{"arch": "convnext", "model": "rotation predictor", "dataset": "photos of arthropod specimens (BIOSCAN-5M)", "train_examples": 195000, "image_size": 64, "crop_scale_min": 0.5, "horizontal_flip": true, "translate": 0.06, "isotropic": false, "norm": "layernorm", "activation": "silu", "mlp_ratio": 6, "layer_scale_init": 0.1, "inner_norm": false, "patch_size": [4, 4], "conv_stem": false, "depths": [3, 6, 6], "widths": [80, 160, 320], "kernel_size": 7, "init": "trunc_normal_002", "residual_init": "none", "optimizer": "muon", "muon_scale": "match_rms_adamw", "lr": 0.0027, "momentum": 0.95, "nesterov": false, "orthogonalizer": "newton_schulz_5", "adamw_lr_other_params": 0.0015, "grad_clip": 3.0, "steps": 21200, "batch_size": 128, "epochs": 13.9, "lr_schedule": "cosine", "final_lr_fraction": 0, "warmup_steps": 1060, "weight_decay": 0.1, "adamw_weight_decay_other_params": 0.05}
Rows from block 3 of a small rotation predictor, named by matrix and row number. Rows with one number belong to one neuron. Each number is 128 + 24 x the weight over its row's rms, rounded and kept within 0 to 255. All counts start at 0. Numbers have three digits each.
After each neuron's rows are labels from the 100 images, of 14976, where the neuron reaches its highest value: "patch colour" is the nearest of a few named colours to the mean colour under the peak; "strongest on" is what is common among them. Only what is clearly more common there than usual is listed. The data: photos of arthropod specimens (BIOSCAN-5M).
# fc1: MLP up (model.blocks.3.mlp.fc1.weight, 960x160), inputs 80-159
# fc2: MLP down (model.blocks.3.mlp.fc2.weight, 160x960, transposed), outputs 80-159

fc1.569:140089133133106119150115105100107139083132104051164154147164130128150123137120096128097126075144150136146118130114115152144155124100125101071156104112141147146109099079134150147117121158088126119123105133118098116149147134119132096107117150
fc2.569:110130114101130156125103110120148127128162128117154142138169074139115132114113108097148163170115113135103111123112174098172110134112160104179147165146085090102121134139112105168119140135091151165123104141075117147098122132136113126101146103
patch colour: grey
strongest on: order Coleoptera

fc1.500:124104052090120131137124158165088149123094116120124109136145139133166104153173116132123156135181111136115160098124129113126133096115094173133120132109168126098128102053091141116127115181163151121155118122149150138146157128124119159166111095
fc2.500:151129146132144099121109158138145092133145117162126149118100139146154131147134144149094087102131128132122158177117103101112116088101115111133150139128134215084112148117140153115143099139149093134114129130181140111118128121105117088059129131
patch colour: white
strongest on: order Coleoptera

fc1.619:136118127128160101123136163127128105128107133136140148106181135152140110140148155126173116185142148116112169083117168177114139155107133127103103115122147099108109111159140118115148123129135152119125154129163087167114144136083136117147178152
fc2.619:096132124120100098130154121104111128124116124122129129130136105108135150104083137151137113096118126119140156098141101110115121129118163157128091155123135142148151141122133087146137060106156136162119113138176155086144143166145188147092108136
patch colour: white
strongest on: order Coleoptera

fc1.65:111104128128162121123118122094121141115127127090140130186133142111151123139110126131150129142123079134131123165119190108123136121167107109135153155149198102134130097153141083136106166078113111122147149128063123096083112097130132112127158120
fc2.65:116105099178115154125071124141095104152173136160162137136154130133092115117106153123124148125125142102152121125133100166128153166135107113129144089154175156114155161162197134093130126136097126143159157143070122161090120168108183143115114114
patch colour: grey
strongest on: order Coleoptera

fc1.442:119073043129122136108146123124154123132140120111085155132128131133100150118124136094108096129112158089117160168130125117201147092126135117112121125114096135134121151111148149156140127150122108109106194153078160155151117134085138131119123101
fc2.442:097126077126120104111104116155134157100097115129133126158146112156126111099129126123142139114159119102122092116130125146158137112107116223156125116125128113149140127127126135140150112127125133160120055114124130119141139130179097153135138142
patch colour: brown
strongest on: order Coleoptera

fc1.588:112109151126151151142156106106128122115151109143154132111130138103127123149105116177115113146140110122150121182134090145144083123148124145142127125134111149109172120101138091140120170120130099122141124129114086095102107115164130108113112109
fc2.588:135119113141138121133090136107151062149148133111145084140113115122162095160119156115129163129099117126154098095172105113152102113133117110112140066142168135126109094127121150143137128127132063093134148158100147156089133173160166117116140130
patch colour: grey
strongest on: order Coleoptera