From a checkpoint of a small rotation predictor.
Model: 9.9M parameters, 64-pixel images, arch convnext, norm layernorm, depths [3, 6, 6], widths [80, 160, 320].
Rows from block 3 of a small rotation predictor, named by matrix and row number. Rows with one number belong to one neuron. Each number is 500 + 50 x the weight over its row's rms, rounded and kept within 0 to 999. All counts start at 0. Numbers have three digits each.
After each neuron's rows are labels from the 100 images, of 14976, where the neuron reaches its highest value: "top examples" is what is common among them. Only what is clearly more common there than usual is listed. The data: photos of arthropod specimens (BIOSCAN-5M). In brackets: how many of the 100.
# fc1: MLP up (model.blocks.3.mlp.fc1.weight, 960x160), inputs 0-79
# fc2: MLP down (model.blocks.3.mlp.fc2.weight, 160x960, transposed), outputs 0-79

fc1.99:512495513567538434571574510594502496521494554484415512445515548526489528452518450478490516446457555503555435438498498570478490565472520518458514437424577484469511513488602524438511468437499519518479484476599450495426506524495513469497433534
fc2.99:557523543536489460482503458402486505544541479513491498538507379516445540525514564534460492611528488497417433443508575493473511550509456499501489488507547509498506504466488590477535446455467512482452485572416464467357493325505518493438530500
top examples: order Hymenoptera (45)

fc1.619:550541476549485469490614561557532529520571501398486530381541429537607553467609481444523528553514488494428577531523474559450537482464467491486509428446474531565509520477516484475447520522606540445450417527480486570394494520487426446518512403
fc2.619:471506501484570528418541408539530532391488478465450510546414443412587486455556573490558510479539644542596539574474554540486480515489433441534462507453536433452525594452476520501516529478517529422534548623458453467442544524477484457523436432
top examples: order Coleoptera (36)

fc1.57:527667521412537483407501525461568476451533537526498502542517556555611525527556448488521431457527464515436438517460467497512475455512571528524622634451541442496530514509482579469488455551477540418507516482512509523454508530486560529479520481
fc2.57:484499505531547520520470408503471458527446438581515560513545472471509543453534440509532544523488477444486486530526475578523546585380540548569497444567465459526490443441412539478561483474538484656450567465513555541309463608519465509520525531
top examples: order Hemiptera (31)

fc1.719:555551470476521512445543465584517484430451411465485482463431480506569543503504535543571333493424612494461421507475478576519533502530490528502437570516448496506535538440483669441505428494530487516585444520553521648537487468512454482461434491
fc2.719:404498511487494549444476487538481534495471497470428492531547419499506491480520568482509600450523483436531458478581426481563554550527532580409514479450470432478504496492493458383456432512507500656538450524478509570599445528474388537493533519
top examples: order Coleoptera (43)

fc1.659:541564482588519460543558561591500479514454529442417496496518530529524479456548428552532476426454505528568359479479521528477502479488576506433454477380516439512546504492561527451524485433438538542520529449605454469395472512509551441501446474
fc2.659:516529509526483473473492459372476460478530466542481397482507442528436518529540562494494493617492506517409410425546587507478514532553495514508540424515476451516421509492497599446500436500458508483411489528460480480301425348500498569423538485
top examples: order Hymenoptera (44)

fc1.715:448442538514506494442477475494528474517471435512525538499478484472536469589369583572438401629407546456425473501488502591433538502495549443576555581466485517479515452493553586550446553421519495437549482412552496515560469503388499487393428527
fc2.715:529489518500487519464502523497499489506502609577581564496492447519481435560409522525536579555547506519426491427536434502452453527429496523407440492425477591556440393561529510514455512434529462529499555568549606433570517564419566531495437510
top examples: order Coleoptera (38)

fc1.533:538448458495557421437508438478516492477445519398476521547532476519501527376519543544567523553472572488589584534469464519511524469534421537488450489502478472518554559487517527451451509465516564525590430496536502519590491552520384449482529465
fc2.533:488519452502546522451545561613475512598497504401470490542482548474511496611560580440503497480515387499442515486638410413517549585409487606433486490439524461455534511526579469493405415529533498641556441479474542467626454486511444588478548548
top examples: order Hemiptera (28)

fc1.493:468426511539545482549448425494483541572444498527553506492481488594558413547535510480441522493572588552390455459381508539519470492511432535506572451597577471488502454572508457514556488450476545471410612570467418452483433489476469434547497500
fc2.493:503488503530528609553549524567443498510538526504525508459527488471456542485501456485478440551500418452560528528517550451582613501563548495473524492566496449539476444539407519404560489451429526501422534511578465531404429537507440463386519484
top examples: order Lepidoptera (25)

fc1.438:444431527513495486495577479441507487503531476460480470517476447410487564509559511603498570478464555450601461525458505487416450454552406486429471489402586480522473450588523577486489466470384514472522466485607560488527506492520480476560434466
fc2.438:521517500498456616395509531615540507509531491483448505565548461521527568516513549457520463481558463479553481376482470537457583434384550469488492457441554551491482542492452470504557546512406570497450372529495471436573484495507493535500482473
top examples: order Hemiptera (31)

fc1.727:502525497497471517485500503538469502540508511483621468456578503603468443512545488492447470431520525584507568526511509476568470491446491483436449545481506504484477485567493456479485474525460433563558499583408418446416535483557508502467552463
fc2.727:560464458492478515532493461390496470458508488562665473473528510467478475437552374499469505532535500502477489517455550549543435530559500504443541534530532488528439481557566530516486508527572473549552464479489500499315357426560496544409467459
top examples: order Diptera (61)

fc1.569:502526485506501577444485526519544519516561483512525544574496505457436423549546438591524407554456383494519416498524476457494488535483479579457478517503537501491497477578483630477499483450564528514501447480547516442463510585392427424654501437
fc2.569:540464566506626478480402473501515447434535586546453440430574487470479494478508557469494570505515550544522467502456519569501619493481549520554508461477558517445512509481550507498513525513481554434529369561472517508566511440455545648480526426
top examples: order Coleoptera (39)

fc1.41:494425473507477615475481452521507508483507439426491496472477547435457504438657502599485231494525486555502480514480482504484452470491463422571563421474428512542475495458523526472512584525476444578500496563473522447439517534514522476481573528
fc2.41:526507422570446570530495561526443491467496550506547481505603557544549559504607446446455692465500442497524495516526514501509471516509523392463496589488418532560483485545511443448520535431575457465522492503545451473576473448520593649362578509
top examples: order Lepidoptera (25)

fc1.716:470490470538444512455561475518496475528553462589592450645522501544594460551453568545483541468526433545475474569522539485492523463475403610534467440559494484473401443624499451545552454489532475496458503396527457489480442546584456421549485480
fc2.716:464477513477355502546470478514527510504397553536548566437493473563478533510418441492490457507515474592521447367533461604546493454495502510483511536497499552550542477425533440547518517612451463419472480515589425450503560518563468470548399544
top examples: order Lepidoptera (31)

fc1.587:402537480594541552445476383431519469487544462397479463483432530502466544522545495532499585486424517501536508517484410560394515484409443508460517493551515557507557511581499554421511433532458496530491455473525542521537521474428458497493507513
fc2.587:466433556476440540531558541639528496523557590421584446514451507532484557559511576463471526465548400509493465490550498491441471451467470510545391479546533591571495547434525450440533443482541525531557435509551520415554595471454498491505518591
top examples: order Hemiptera (28)

fc1.652:511401440523525476495544515520546532471473567518470491489627412441428419406586470476519632537453490562505478552548415569452450526527457550506471514381532455570517478435522519476541483486440552548518481555520453440523497550576435471500538429
fc2.652:584514514502524538344442527518487479583518534457465382477455521538432569536541549494511432468620514477544480461573522554446555520499633486560471440482534526450561551442499510536522476565594503557537437509540487521506399548538535520448553457
top examples: order Lepidoptera (25)