From a checkpoint of a small rotation predictor.
Model: 9.9M parameters, 64-pixel images, arch convnext, norm layernorm, activation silu, patch size [4, 4], depths [3, 6, 6], widths [80, 160, 320].
Rows from block 3 of a small rotation predictor, named by matrix and row number. Rows with one number belong to one neuron. Each number is 500 + 40 x the weight over its row's rms, rounded and kept within 0 to 999. All counts start at 0. Numbers have three digits each.
After each neuron's rows are labels from the 100 images, of 14976, where the neuron reaches its highest value: "responds to" is what is common among them. Only what is clearly more common there than usual is listed. The data: photos of arthropod specimens (BIOSCAN-5M). In brackets: how many of the 100.
# fc1: MLP up (model.blocks.3.mlp.fc1.weight, 960x160), inputs 80-159
# fc2: MLP down (model.blocks.3.mlp.fc2.weight, 160x960, transposed), outputs 80-159

fc1.438:504444405461511511527430484481611486587536477414522495461547597547537451487483523510490464543528498496497501492544488534492498528571568554453525554506448502503547542447483467480509482449481558487484526466540506502474494564448495458521575485
fc2.438:457516402504439579501480498464464480500472512412554478500512479573515516490508483564509542483454523530459503483487580466453510466495590573444522519554443569503487513500455570470514454470521551530482421461529491506512499557565520464536465469
responds to: order Hemiptera (31)

fc1.41:521572480470405499484499503520491530533498516452514481465468545475484528530455439492528428456561450505467516509491415501523516497470542531472484520482481554451546476569505517499488484471462475498507481479443473444471459544526539533499484593
fc2.41:526504579462559557481553512597527588459463503520506512518459460502493495510488456498526516476464490485478514541503524479467485474508474479593533550497507510482558509506477530533506504528477479499485426465433501466476538451454462519478504511
responds to: order Lepidoptera (25)

fc1.222:520513508490441479469505491552497473507435470587516494528527463516485457548446526432493374493512519511496539450524463459522523570489494491508495510507562483495496538492537590516529502522550600557455474550431485515498528487552490558485495562
fc2.222:478498497488459506518512535540530515461446557537569547422550425487487463447462456482480452494466476524472489512496522472503547457531502468525517457596527503494517480503555585516462543451487395500500480485523444495431462498505466542527483551
responds to: order Coleoptera (38)

fc1.99:434595494621465448446477566477448478495543509516453422581510508460472516507532617517477390537531533489500503481429541540448484559541477502447497568482466450576500475518508497441469498499509502513478468596561544524523483499448463456479513484
fc2.99:476496422466474477477427547467526575529466526498482369468504493477486511502442367508533528500447500543482535535435544521488521479491474502542492461531468440540544507517475518455476446484464541494546436546546450499455522486576574533530508511
responds to: order Hymenoptera (45)

fc1.493:434514549490446493478469501507459489518570568502498567505443492538517561483465492504575579538537470510486479519471499525521476560429517451499497554516458504530471430494413485441559462480491451486531545473534461456501475491461514482576482575
fc2.493:543465488456543476506512433498494532482559385491519487481495452452391528539521504523425427499540512443520564549500506511496522510513499470504522430432502397477530487503524487450522510521501362494547473484511526510511509537479579523525486457
responds to: order Lepidoptera (25)

fc1.221:515458515534487499476500448517472498491544481474469460426456541545512486499516543481493517494548479599563495436508533521478543459509495528498465549458460442544428474453489430422521499462458538516518489608524502434520430528505509570489504556
fc2.221:438443449493444566491487473411479508508398459502523453453482443472442491526546445531452561489501530518523508503426447513542511495499471483489477471505446427490458531478395542567429486494498554495510478552443526509519519462546523558513510456
responds to: order Coleoptera (37)

fc1.533:517449531449428490513434471519519496511515476530491514511502477427491473478510486498339542545478498500507515475521520484463506532464486516516514493440440468589460524582506540525580469406550471481557605407553485492474467538481487553494489489
fc2.533:502502493459473512471544444508560531484516489472524501491508482513518581520530531532520483524445495527461428549491535509461509581484501486460493544507488527551504515484493510538462513423475522479458442483535486486566503533503510482556514460
responds to: order Hemiptera (28)

fc1.727:475523546588459424485486454486481519518513499557453444497511476466498559526435510627491401490516565543530514516516485489491438537475553439489520407500508523524501529597534493549504513490443511488513378539429456557512555507510496430475501579
fc2.727:539465451553509507509489501511454485469509525520474453468511443479512477490496375483479529525473442455530493531520555437501512522564469509509504550479542450588515505521557457519502527482449515470492446520405532497451547471537458570443506517
responds to: order Diptera (61)

fc1.659:441560557631481460474481580522461478531505522532492422581493472471491506534516550529473434514535530475531486515448521535456480465534471466463525552493489466536481501560525486404467528480473496493496416576566481548512512486503457439474491511
fc2.659:483477476476487479490438556459476534524504514494484375455465491474471519470435405499524510516479492545473578539474514496500499460481520503538491464512423487526504507502509502448511500490481508497505504512556485486474554527602538571560513503
responds to: order Hymenoptera (44)

fc1.652:492591533454478500486528486486467507578478513472591509469499561543507567520536518496496428559494516510466515475531502531461462522510527532485492609494508438531466528535490493485499525440524461490516525470519585524482377511496507442470451526
fc2.652:471585455509505532483565521559489438505510499526486480544428442440501478454521450560563523455484497451506424544513549471483528551502508522471486434483462509515493418430442532445515487472489484508455477506522454472529478585490508502558473488
responds to: order Lepidoptera (25)

fc1.587:464522443454498477452472531478541522518505516467478549453485498504548548479480565523433490455506485537492458383491499462417467627514480449426576510493490521567457467484502479453511516445493478546486575486560475477507408485504452576486484463
fc2.587:489524488512443533486498534490501579511493428468527500491481450498523500520516556525501532458498513527423487518511509530451473585518516464442538499543442567546419484501483500475497554461446480411536450455563513512505450441464607459484520491
responds to: order Hemiptera (28)

fc1.716:569548392516513479525571492525480504533539508469499498451470520548444483511549488422486614516468495480505472443484463435470487488542521512498487481467481610489418501501462440480507532517516473502523453480487563486535486466468470472486509485
fc2.716:518597450511461507504482465496447504514513455526514509557474470422526520425560514528439467487499511505485465553489475468512572545559493543476441507558510489515473569515540596491523468513504438473443560497440516492504493471548474598508502493
responds to: order Lepidoptera (31)

fc1.57:511438452495445465483471545499590481528449478517527380488549504539503440508509585510511494558466484524516485526472459516466478400486481448454435511496526483406494474482554458520502483518536554464515474484537479538479523566474483563476405514
fc2.57:492485487457506511493527498527472483486532458456528513510437531502554554471530507515505555473493499484520516590490542527480523479453524512445471474496511534443471507489605463433506496480542502429506513461632532511474541571566534478537544517
responds to: order Hemiptera (31)