A small rotation predictor, trained from scratch: norm layernorm, trained on photos of arthropod specimens (BIOSCAN-5M).
Rows from block 8 of a small rotation predictor, named by matrix and row number. Rows with one number belong to one neuron. Each number is 128 + 24 x the weight over its row's rms, rounded and kept within 0 to 255. All counts start at 0. Numbers have three digits each.
After each neuron's rows are labels from the 100 images, of 14976, where the neuron reaches its highest value: "patch colour" is the nearest of a few named colours to the mean colour under the peak; "responds to" is what is common among them. Only what is clearly more common there than usual is listed. The data: photos of arthropod specimens (BIOSCAN-5M). In brackets: how many of the 100.
# fc1: MLP up (model.blocks.8.mlp.fc1.weight, 960x160), inputs 0-53
# fc2: MLP down (model.blocks.8.mlp.fc2.weight, 160x960, transposed), outputs 0-53

fc1.533:095064120135164130114155122120149084115140141136161118159170119096126152135109139129127140116113142106098109137129169124138133193138168147068175125157153113108142
fc2.533:112121122137128156144111090127105128124160133098110086072121057143131140112155116125123133142182111118142138090114083067184133161123102140139150148151128089115120
patch colour: white (73)
responds to: order Coleoptera (37)

fc1.18:130131110144145155138096146137101120136161128121166150148110145159129138111115143105107138116115115149107159141135151116130122102170130124139162139121134115136092
fc2.18:098131097154122096137101127125142137121125099100129130154117132128119093114139112154156164114106128140124149173133138117113160172134152117117117146115134107115131
patch colour: brown (27)
responds to: order Coleoptera (37)

fc1.269:133119122147121131117105117136115137123060106127106091184101117132176144134094165166114115122118085154109149156105113158087130145126122134121131107155119176127153
fc2.269:138135115100148136123124107152149091130106120125157129150100163145155129156153141128106080101136120157110151118152097137158146131125084154157150119123141139138147
patch colour: grey (50); brown (45)
responds to: order Coleoptera (41)

fc1.737:135138096103144099124154120181156127127068169115098112180135095101157135173115125140144128145153138135119122152140143101079117157107155114135106124141167163134107
fc2.737:131165127127103076083153099130114143155134090152133118141114182161101116142155140176142110114099133130132117105117138126111124116126106132155090112125113156140132
patch colour: brown (67)
responds to: order Lepidoptera (26)

fc1.136:116145117092198110119107099168107131124111143134104140105146098123129102115095134128127129165097118098143135137095156145099118110136051146098143140141079080136157
fc2.136:143149125090111076122125097070128146127157110138147117103147142134131094105112129124098139142148127082106169112121132109173093138130092156145120152157148130111110
patch colour: grey (63)
responds to: order Coleoptera (38)

fc1.487:083137079084123153159132132108129130153112115128111124100146141130156109118166094167150095134138138161115118141136161099153164159119128160117152110101149163103110
fc2.487:108124116115106135121110143130155122120110162149135128149109107152093116078119118078135123149103097074145130130135126142089095142167125139130129086153115141130154
patch colour: grey (55)
responds to: order Lepidoptera (31)

fc1.566:154136082142118060130137115153111127114145088159167142119119108192147130122172114130132081097132102121158148129122106122160095133168137128156140124089150118105104
fc2.566:127149110097121149117138136092129139106132140150121155125097141121137137125128111109138118119133114134113167126121120129125135130114158093126104091157146130128133
patch colour: pink (95)
responds to: order Hymenoptera (41)

fc1.548:127143124118101118134127121110124115122114124116149116099117132116154099117130148061142107200155160149112100142113160107137131169124060132123118130085122096137130
fc2.548:151098126153105142115122112114127083119125131144149127109151122113111135079138123099092141112145108146088169103122121158163079138116159103136134117118113115114124
patch colour: white (93)
responds to: order Coleoptera (41)

fc1.720:138154102109129106088173112160104106113130114131146139132115122141117109111141158118110069176103126134151125124157113125088122113136084083099160109135133113115164
fc2.720:133163122135109124080147148070176123093140141128145119130126117117158131140140119138137085139134091122101180146111143113162130113138112116137124100138171157134109
patch colour: grey (52); brown (39)
responds to: order Coleoptera (37)

fc1.540:101163118149101141096104125136126098136078118143131145131110142141105143151088139157176118139135080114142130123078092157096148135115134140136151162157125140110127
fc2.540:137151139121128128106157117107125152087171111129133088165113093128108125116151147127122094127121109179138147173082109121156115123134114137146141168130126124135165
patch colour: grey (52); brown (41)
responds to: order Coleoptera (60)

fc1.681:111121130113188130098093121125155123100151088139126145113158154116130141143156130082097109147125170141121114139115199098118175141172109125148144096117128152127122
fc2.681:138129123100119151109146140161137165105144139080174131114091131133140137115115121082126171147116145112117159124186106183135116074110133142168122096155139150120117
patch colour: white (69)
responds to: order Coleoptera (45)

fc1.419:080102124176103159109150123146105136143117145098098147110173131098135096156154116112137085144142144133105099147101161122140162156187105105139145170119112161145145
fc2.419:121115132120142114101175143090128128139115150138140146123144080123089154145116137138171153109111115108143116115106155137099158112094102127102089117163136158126116
patch colour: brown (61); grey (33)
responds to: order Coleoptera (41)

fc1.528:115117114119151106130092102132119120134112134104100097181117094082150104143118138156136153129110123130126130152129136117098117124138111127132098122130155128125119
fc2.528:128126114113121103105100129154080111111154111147142125179144190123127095113144119137112074130155124115090154118134136111139106138101085130151123124132132148147130
patch colour: grey (52); brown (38)
responds to: order Lepidoptera (25)

fc1.258:116129145099118175152146118137119132113127130128153140123127077126144122107120137117145154123165121143139175143146174131115113113163148136160128130141140142116106
fc2.258:096150083185141120157129126121163133148136100091092125175140135135112131136111113172105195130152108176143133152129122122129137142132120127127135105092100122124128
patch colour: brown (59)
responds to: order Coleoptera (43)

fc1.609:113152116109162146089166119130155138075108141103155130122156125103174117155150121146123166138132131129116118132121118134094122127146089159146129159073134164171149
fc2.609:152152146140133157128117151149156109125050164106146125072112145148088118144088125130158131129099127134154131125106133106146111114117121102113154103139164142108098
patch colour: white (95)
responds to: order Coleoptera (37)

fc1.692:130121146115150136091076115106163134129125141089140096114130161112135113130144102091102164144126142132104085115132143145104122133144126129137116138161124116095093
fc2.692:162136098082128119122135140129127099147087171099089129121121105134115135148166123114142129168083141152141122124100108130157143120110162130136144137128117115103102
patch colour: white (80)
responds to: order Coleoptera (45)

fc1.21:136150154118142125116137146108152132138152143103132136128136081130099121132097146155138093101108188131147153129109154150158149117157103120125101086146166144183138
fc2.21:098178126135125125114158127114112109093147176125168120098119108125130142101092138119120165114142118126127139084163137174122136165146088174130141118169087112132115
patch colour: pink (92)
responds to: order Hemiptera (33)

fc1.758:125167130174098103132134125148114090139157076112116158150134141133125114152113150116124115162085143165170121104114140183078155108161137165152142149136117174149128
fc2.758:074134112139141139087124108138154110116164146100115102179164129172109177147134102083108129134110093139091138170174160144149152138132106118132131124124113130119145
patch colour: brown (61)
responds to: order Coleoptera (45)

fc1.747:138111118134101188106130106148150094121089102149192082118130143133124111142132115151160154131152111131127123122132129152099164101176168133120152128135092149101149
fc2.747:123119125168122113127133148136138107131090141117142128139116172146140126115141142152134135090093120167150137115094109118141125120132100146125163152089134103117157
patch colour: brown (41)
responds to: order Coleoptera (42)