{"model": "rotation predictor", "dataset": "photos of arthropod specimens (BIOSCAN-5M)", "crop_scale_min": 0.5, "arch": "convnext", "norm": "layernorm", "activation": "silu", "init": "trunc_normal_002", "optimizer": "muon", "orthogonalizer": "newton_schulz_5", "epochs": 13.9, "lr_schedule": "cosine"}
Rows from block 9 of a small rotation predictor, named by matrix and row number. Rows with one number belong to one neuron. Each number is 500 + 25 x the weight over its row's rms, rounded and kept within 0 to 999. All counts start at 0. Numbers have three digits each.
After each neuron's rows are labels from the 100 images, of 14976, where the neuron reaches its highest value: "colour at peak" is the nearest of a few named colours to the mean colour under the peak. Only what is clearly more common there than usual is listed. The data: photos of arthropod specimens (BIOSCAN-5M). In brackets: how many of the 100.
# fc1: MLP up (model.blocks.9.mlp.fc1.weight, 1920x320), inputs 0-159
# fc2: MLP down (model.blocks.9.mlp.fc2.weight, 320x1920, transposed), outputs 0-159

fc1.538:499492495463536535497514506490502482479541531474504512476475548496509523485544510537540479481503520507453461458474460444467471497514493540492465512488509498517505454454511497488552501489527551535506552495481482522503498502528499488535468526488513519482472513492506502495534526526494493540507461485520464529486503487454534491502504496470483502441489489518490488457488529513517493464497547530488483511515485526517461539542490504483491499498460463479507478510527473529490461478464517
fc2.538:490470508518527521521528456468473521503481490460559471432510524501505472495529510496498491506502522488538531485499513507518483501543504506474513481439506501507475512542471493488511492483500498467515488491510456450519494498496486502490494499495502484456493479506517487487507550481499475521532521533550495489495484509428498469512514537436478539478479497480496505494505503493496469484526560510482498527507508499485477490481599465522484421502492531510529472508520489534488506488507521
colour at peak: white (73)

fc1.347:487522463499489478480486492489518502490548475500537505561491496512491495489469494517420531488465463524512457480511496472449488483500524495486452513513509470515515487500539475496486533532438508477527491522457499515534510513487452490519486471515521547541500535504473479517475486463467490467479498526494520531532501531500520496473537485477481467504491513494479515482503497567501452539466502499483507529526503504457522476533492511538439528471494474543491522513498500504498519470519491
fc2.347:494510482509559495463494521511506498494508513535533521556489490469504501505492488491512500486494471522501504507497510503502473551480495529524520516447491505504483495578473496484445537505463534485530486490485470478511490507492440517497507513492512506517467485490479498466477493534463475513457501546502474501479505476501500508487526528461502589520473524448466502487481500493493459497534491518489491559518515502483483507484521415531467420478510498504531529497467500521535500482520494
colour at peak: pink (94)

fc1.492:468531522497538486492516502513507497489478512500508468556493508520532505589517505479465485515470472493551530457486488527470493500515498550519480496461468524490510493492488490499502496498479520505473548503494486443557470544472477472480496486500503518503450510497449478541505482524493537528470513481548510523486486502451509462476470494495546498476511466514463499495532525513553459454504495509510519505521520482452473487505512502491513499514512497475486474490514555492495471478517527
fc2.492:499448511516512492492521499456548527469460470523493554462518545454527449486472522500509507484493541493544486523529517497492497531473493474511489519516514503495496485525495545493484477514489509457482484500462470513469494513492521496516485479508509490509472526492469489527493518533552496506456434511486454508533500564494495501515472543504513488521484476473526488466494470466473478495490512523483495462501493509504443478502493527484454517503514512482519497475469492489477587515490498
colour at peak: white (65)

fc1.687:492501543523481449528509492549540482455493492512502488490497494480499488480467494485475516501489489495487564507499458488473534533535468491487510496533538461510482500509488467512474504479450520496489535513552513496486494459455548517474488478472500501498512526509549513540510478489489492530530488464513491504483495491524477500509501509530480507450469520479470496511457511517506498547492492516477491531539520530492487477543492518526500468540493506501483500468463542543488488528518472
fc2.687:483470516505530482498484529455525518499521454475471458448511448494498491493516513516510521485512510494475553516546509525496509514532499482515460498434489487510464493447508478511475504482542475496481453492505488495480482507491531501494510492537512479488509485489508534488497466503553455480508494504505549495488551550489507524502498493488469461461490540467512497522500503556486493458530460522476498540496480479520501507526536503496462432524532516463487485481472522492494503472470494
colour at peak: pink (93)

fc1.546:443506476499511532486478529476542495549509494522468459485544474558530510520500510492465486469452514512493475498482504485519486456471491499509497501461494476495461497529488507502522482511513513492500498510544528519498520511511500513487486512533484502505523458525515483492487436497517509442526483500509520568486483519476489482508472441510450467484532495500437492507494508522503457522522485483489505463498508466513517468500466520559503476506505502536490534533477469482536488525529588
fc2.546:503477505515522486455504449550506536492539498497516473458546437526490501502491591474506484536516468501514537529470525455546470534524497467502510504480487485501509478519502514519462510487514496528524514494478482537484493505486477524522472511526514472532506457506522511519516509517536474545459570503483481479523523499438494514517538508493509504509519485504486476523509501500473488522526492499485492476489517497473480493539538448515496548463479483495492454480478506478482537498475493
colour at peak: pink (96)

fc1.29:479433532501548496499437487509505487527464456489489470477522537499496402454528476475548478473487530472527488489559501500471510483503476498545484507489517495498479532505488459492506473506493516471516481465495530483474504499507531484541473480523520513489502487557523476488546531527502500477543497479479485479461500508504547556510485542481504504475485545537484490486477498525490537502540515501523491477510528459498514526491511461495469543527483462517525493465553491460502488491484487
fc2.29:494503508491537495509478486451564472529491526520524569492528507494493501511454554509501514489498523506506497513494472503452497514404477507487493519503474511503478500496458529519491516480484493520491508484513505501427521506497467510498444500503475471536482468500460509505490504517528551486480471453524467500527498473488483524492463520523491528526491506557481515466498513484503531478447475499515503508480525498515522517512470495546500534492510492487505493486501497501491492502542482
colour at peak: pink (91)

fc1.653:524504526489501540491468449548456556510502457512513484523488529515485513489546483474499488547526482519546486507543517514494501500477522466533474523513527503483488507456491498497493490484484511493519542547464508539468509525508514496530505487517502491494481480499567513464435464529461475518523509474515479506505512481537509467490540445516500490525514468471544503468493535527512510471479470443505473510562455515470507492462495481497482498489538541522538498530493519531486522506480512
fc2.653:505514501488528495490495507539518568478493485507519525486524509542492479488496504544500503528491494508528476511511515468433520510501487528506457498494510491488512498568503501454435537510470485551499527504496499553518480505506487515514542500514500539537500444505478546518494490511469563479443496483462473502510495507551494566505476508501505494507488504526492518480517502472548489462475455478483510472495496490484508508476444490494519495498481516487484529474490493484496527498508496
colour at peak: pink (94)

fc1.365:532557489491507518522525476476503509474478467457521501497519515472431468487525466499526511491464501501479525521496469525529495493495489464501510481459519526510525493513498480530510503490503493505546488461494458546516517458497516517498479517542544537495500508487529524503518504502502532500481501489479492536501483486529484511515500529535458469482449486535511464493521511473490487431478465544494498467490521528512442498523507533452538549497475493507497529472506515520506501527511499
fc2.365:511480513498522488509506503488504474510511442539504534494460470465472488462520500517494506434509547502510530511484466499454502532513476531508508462532495506510515492503516491517527503488505519472512445488489547497447533504507480475518506492554512509555504539520450501493482430527528458492542481484466505502508531492510483481509551486513497483505481495493528510505482471497526542507482501472497501476524464514518526514477528461569529505489522474451529506548486486497520488510499481
colour at peak: pink (96)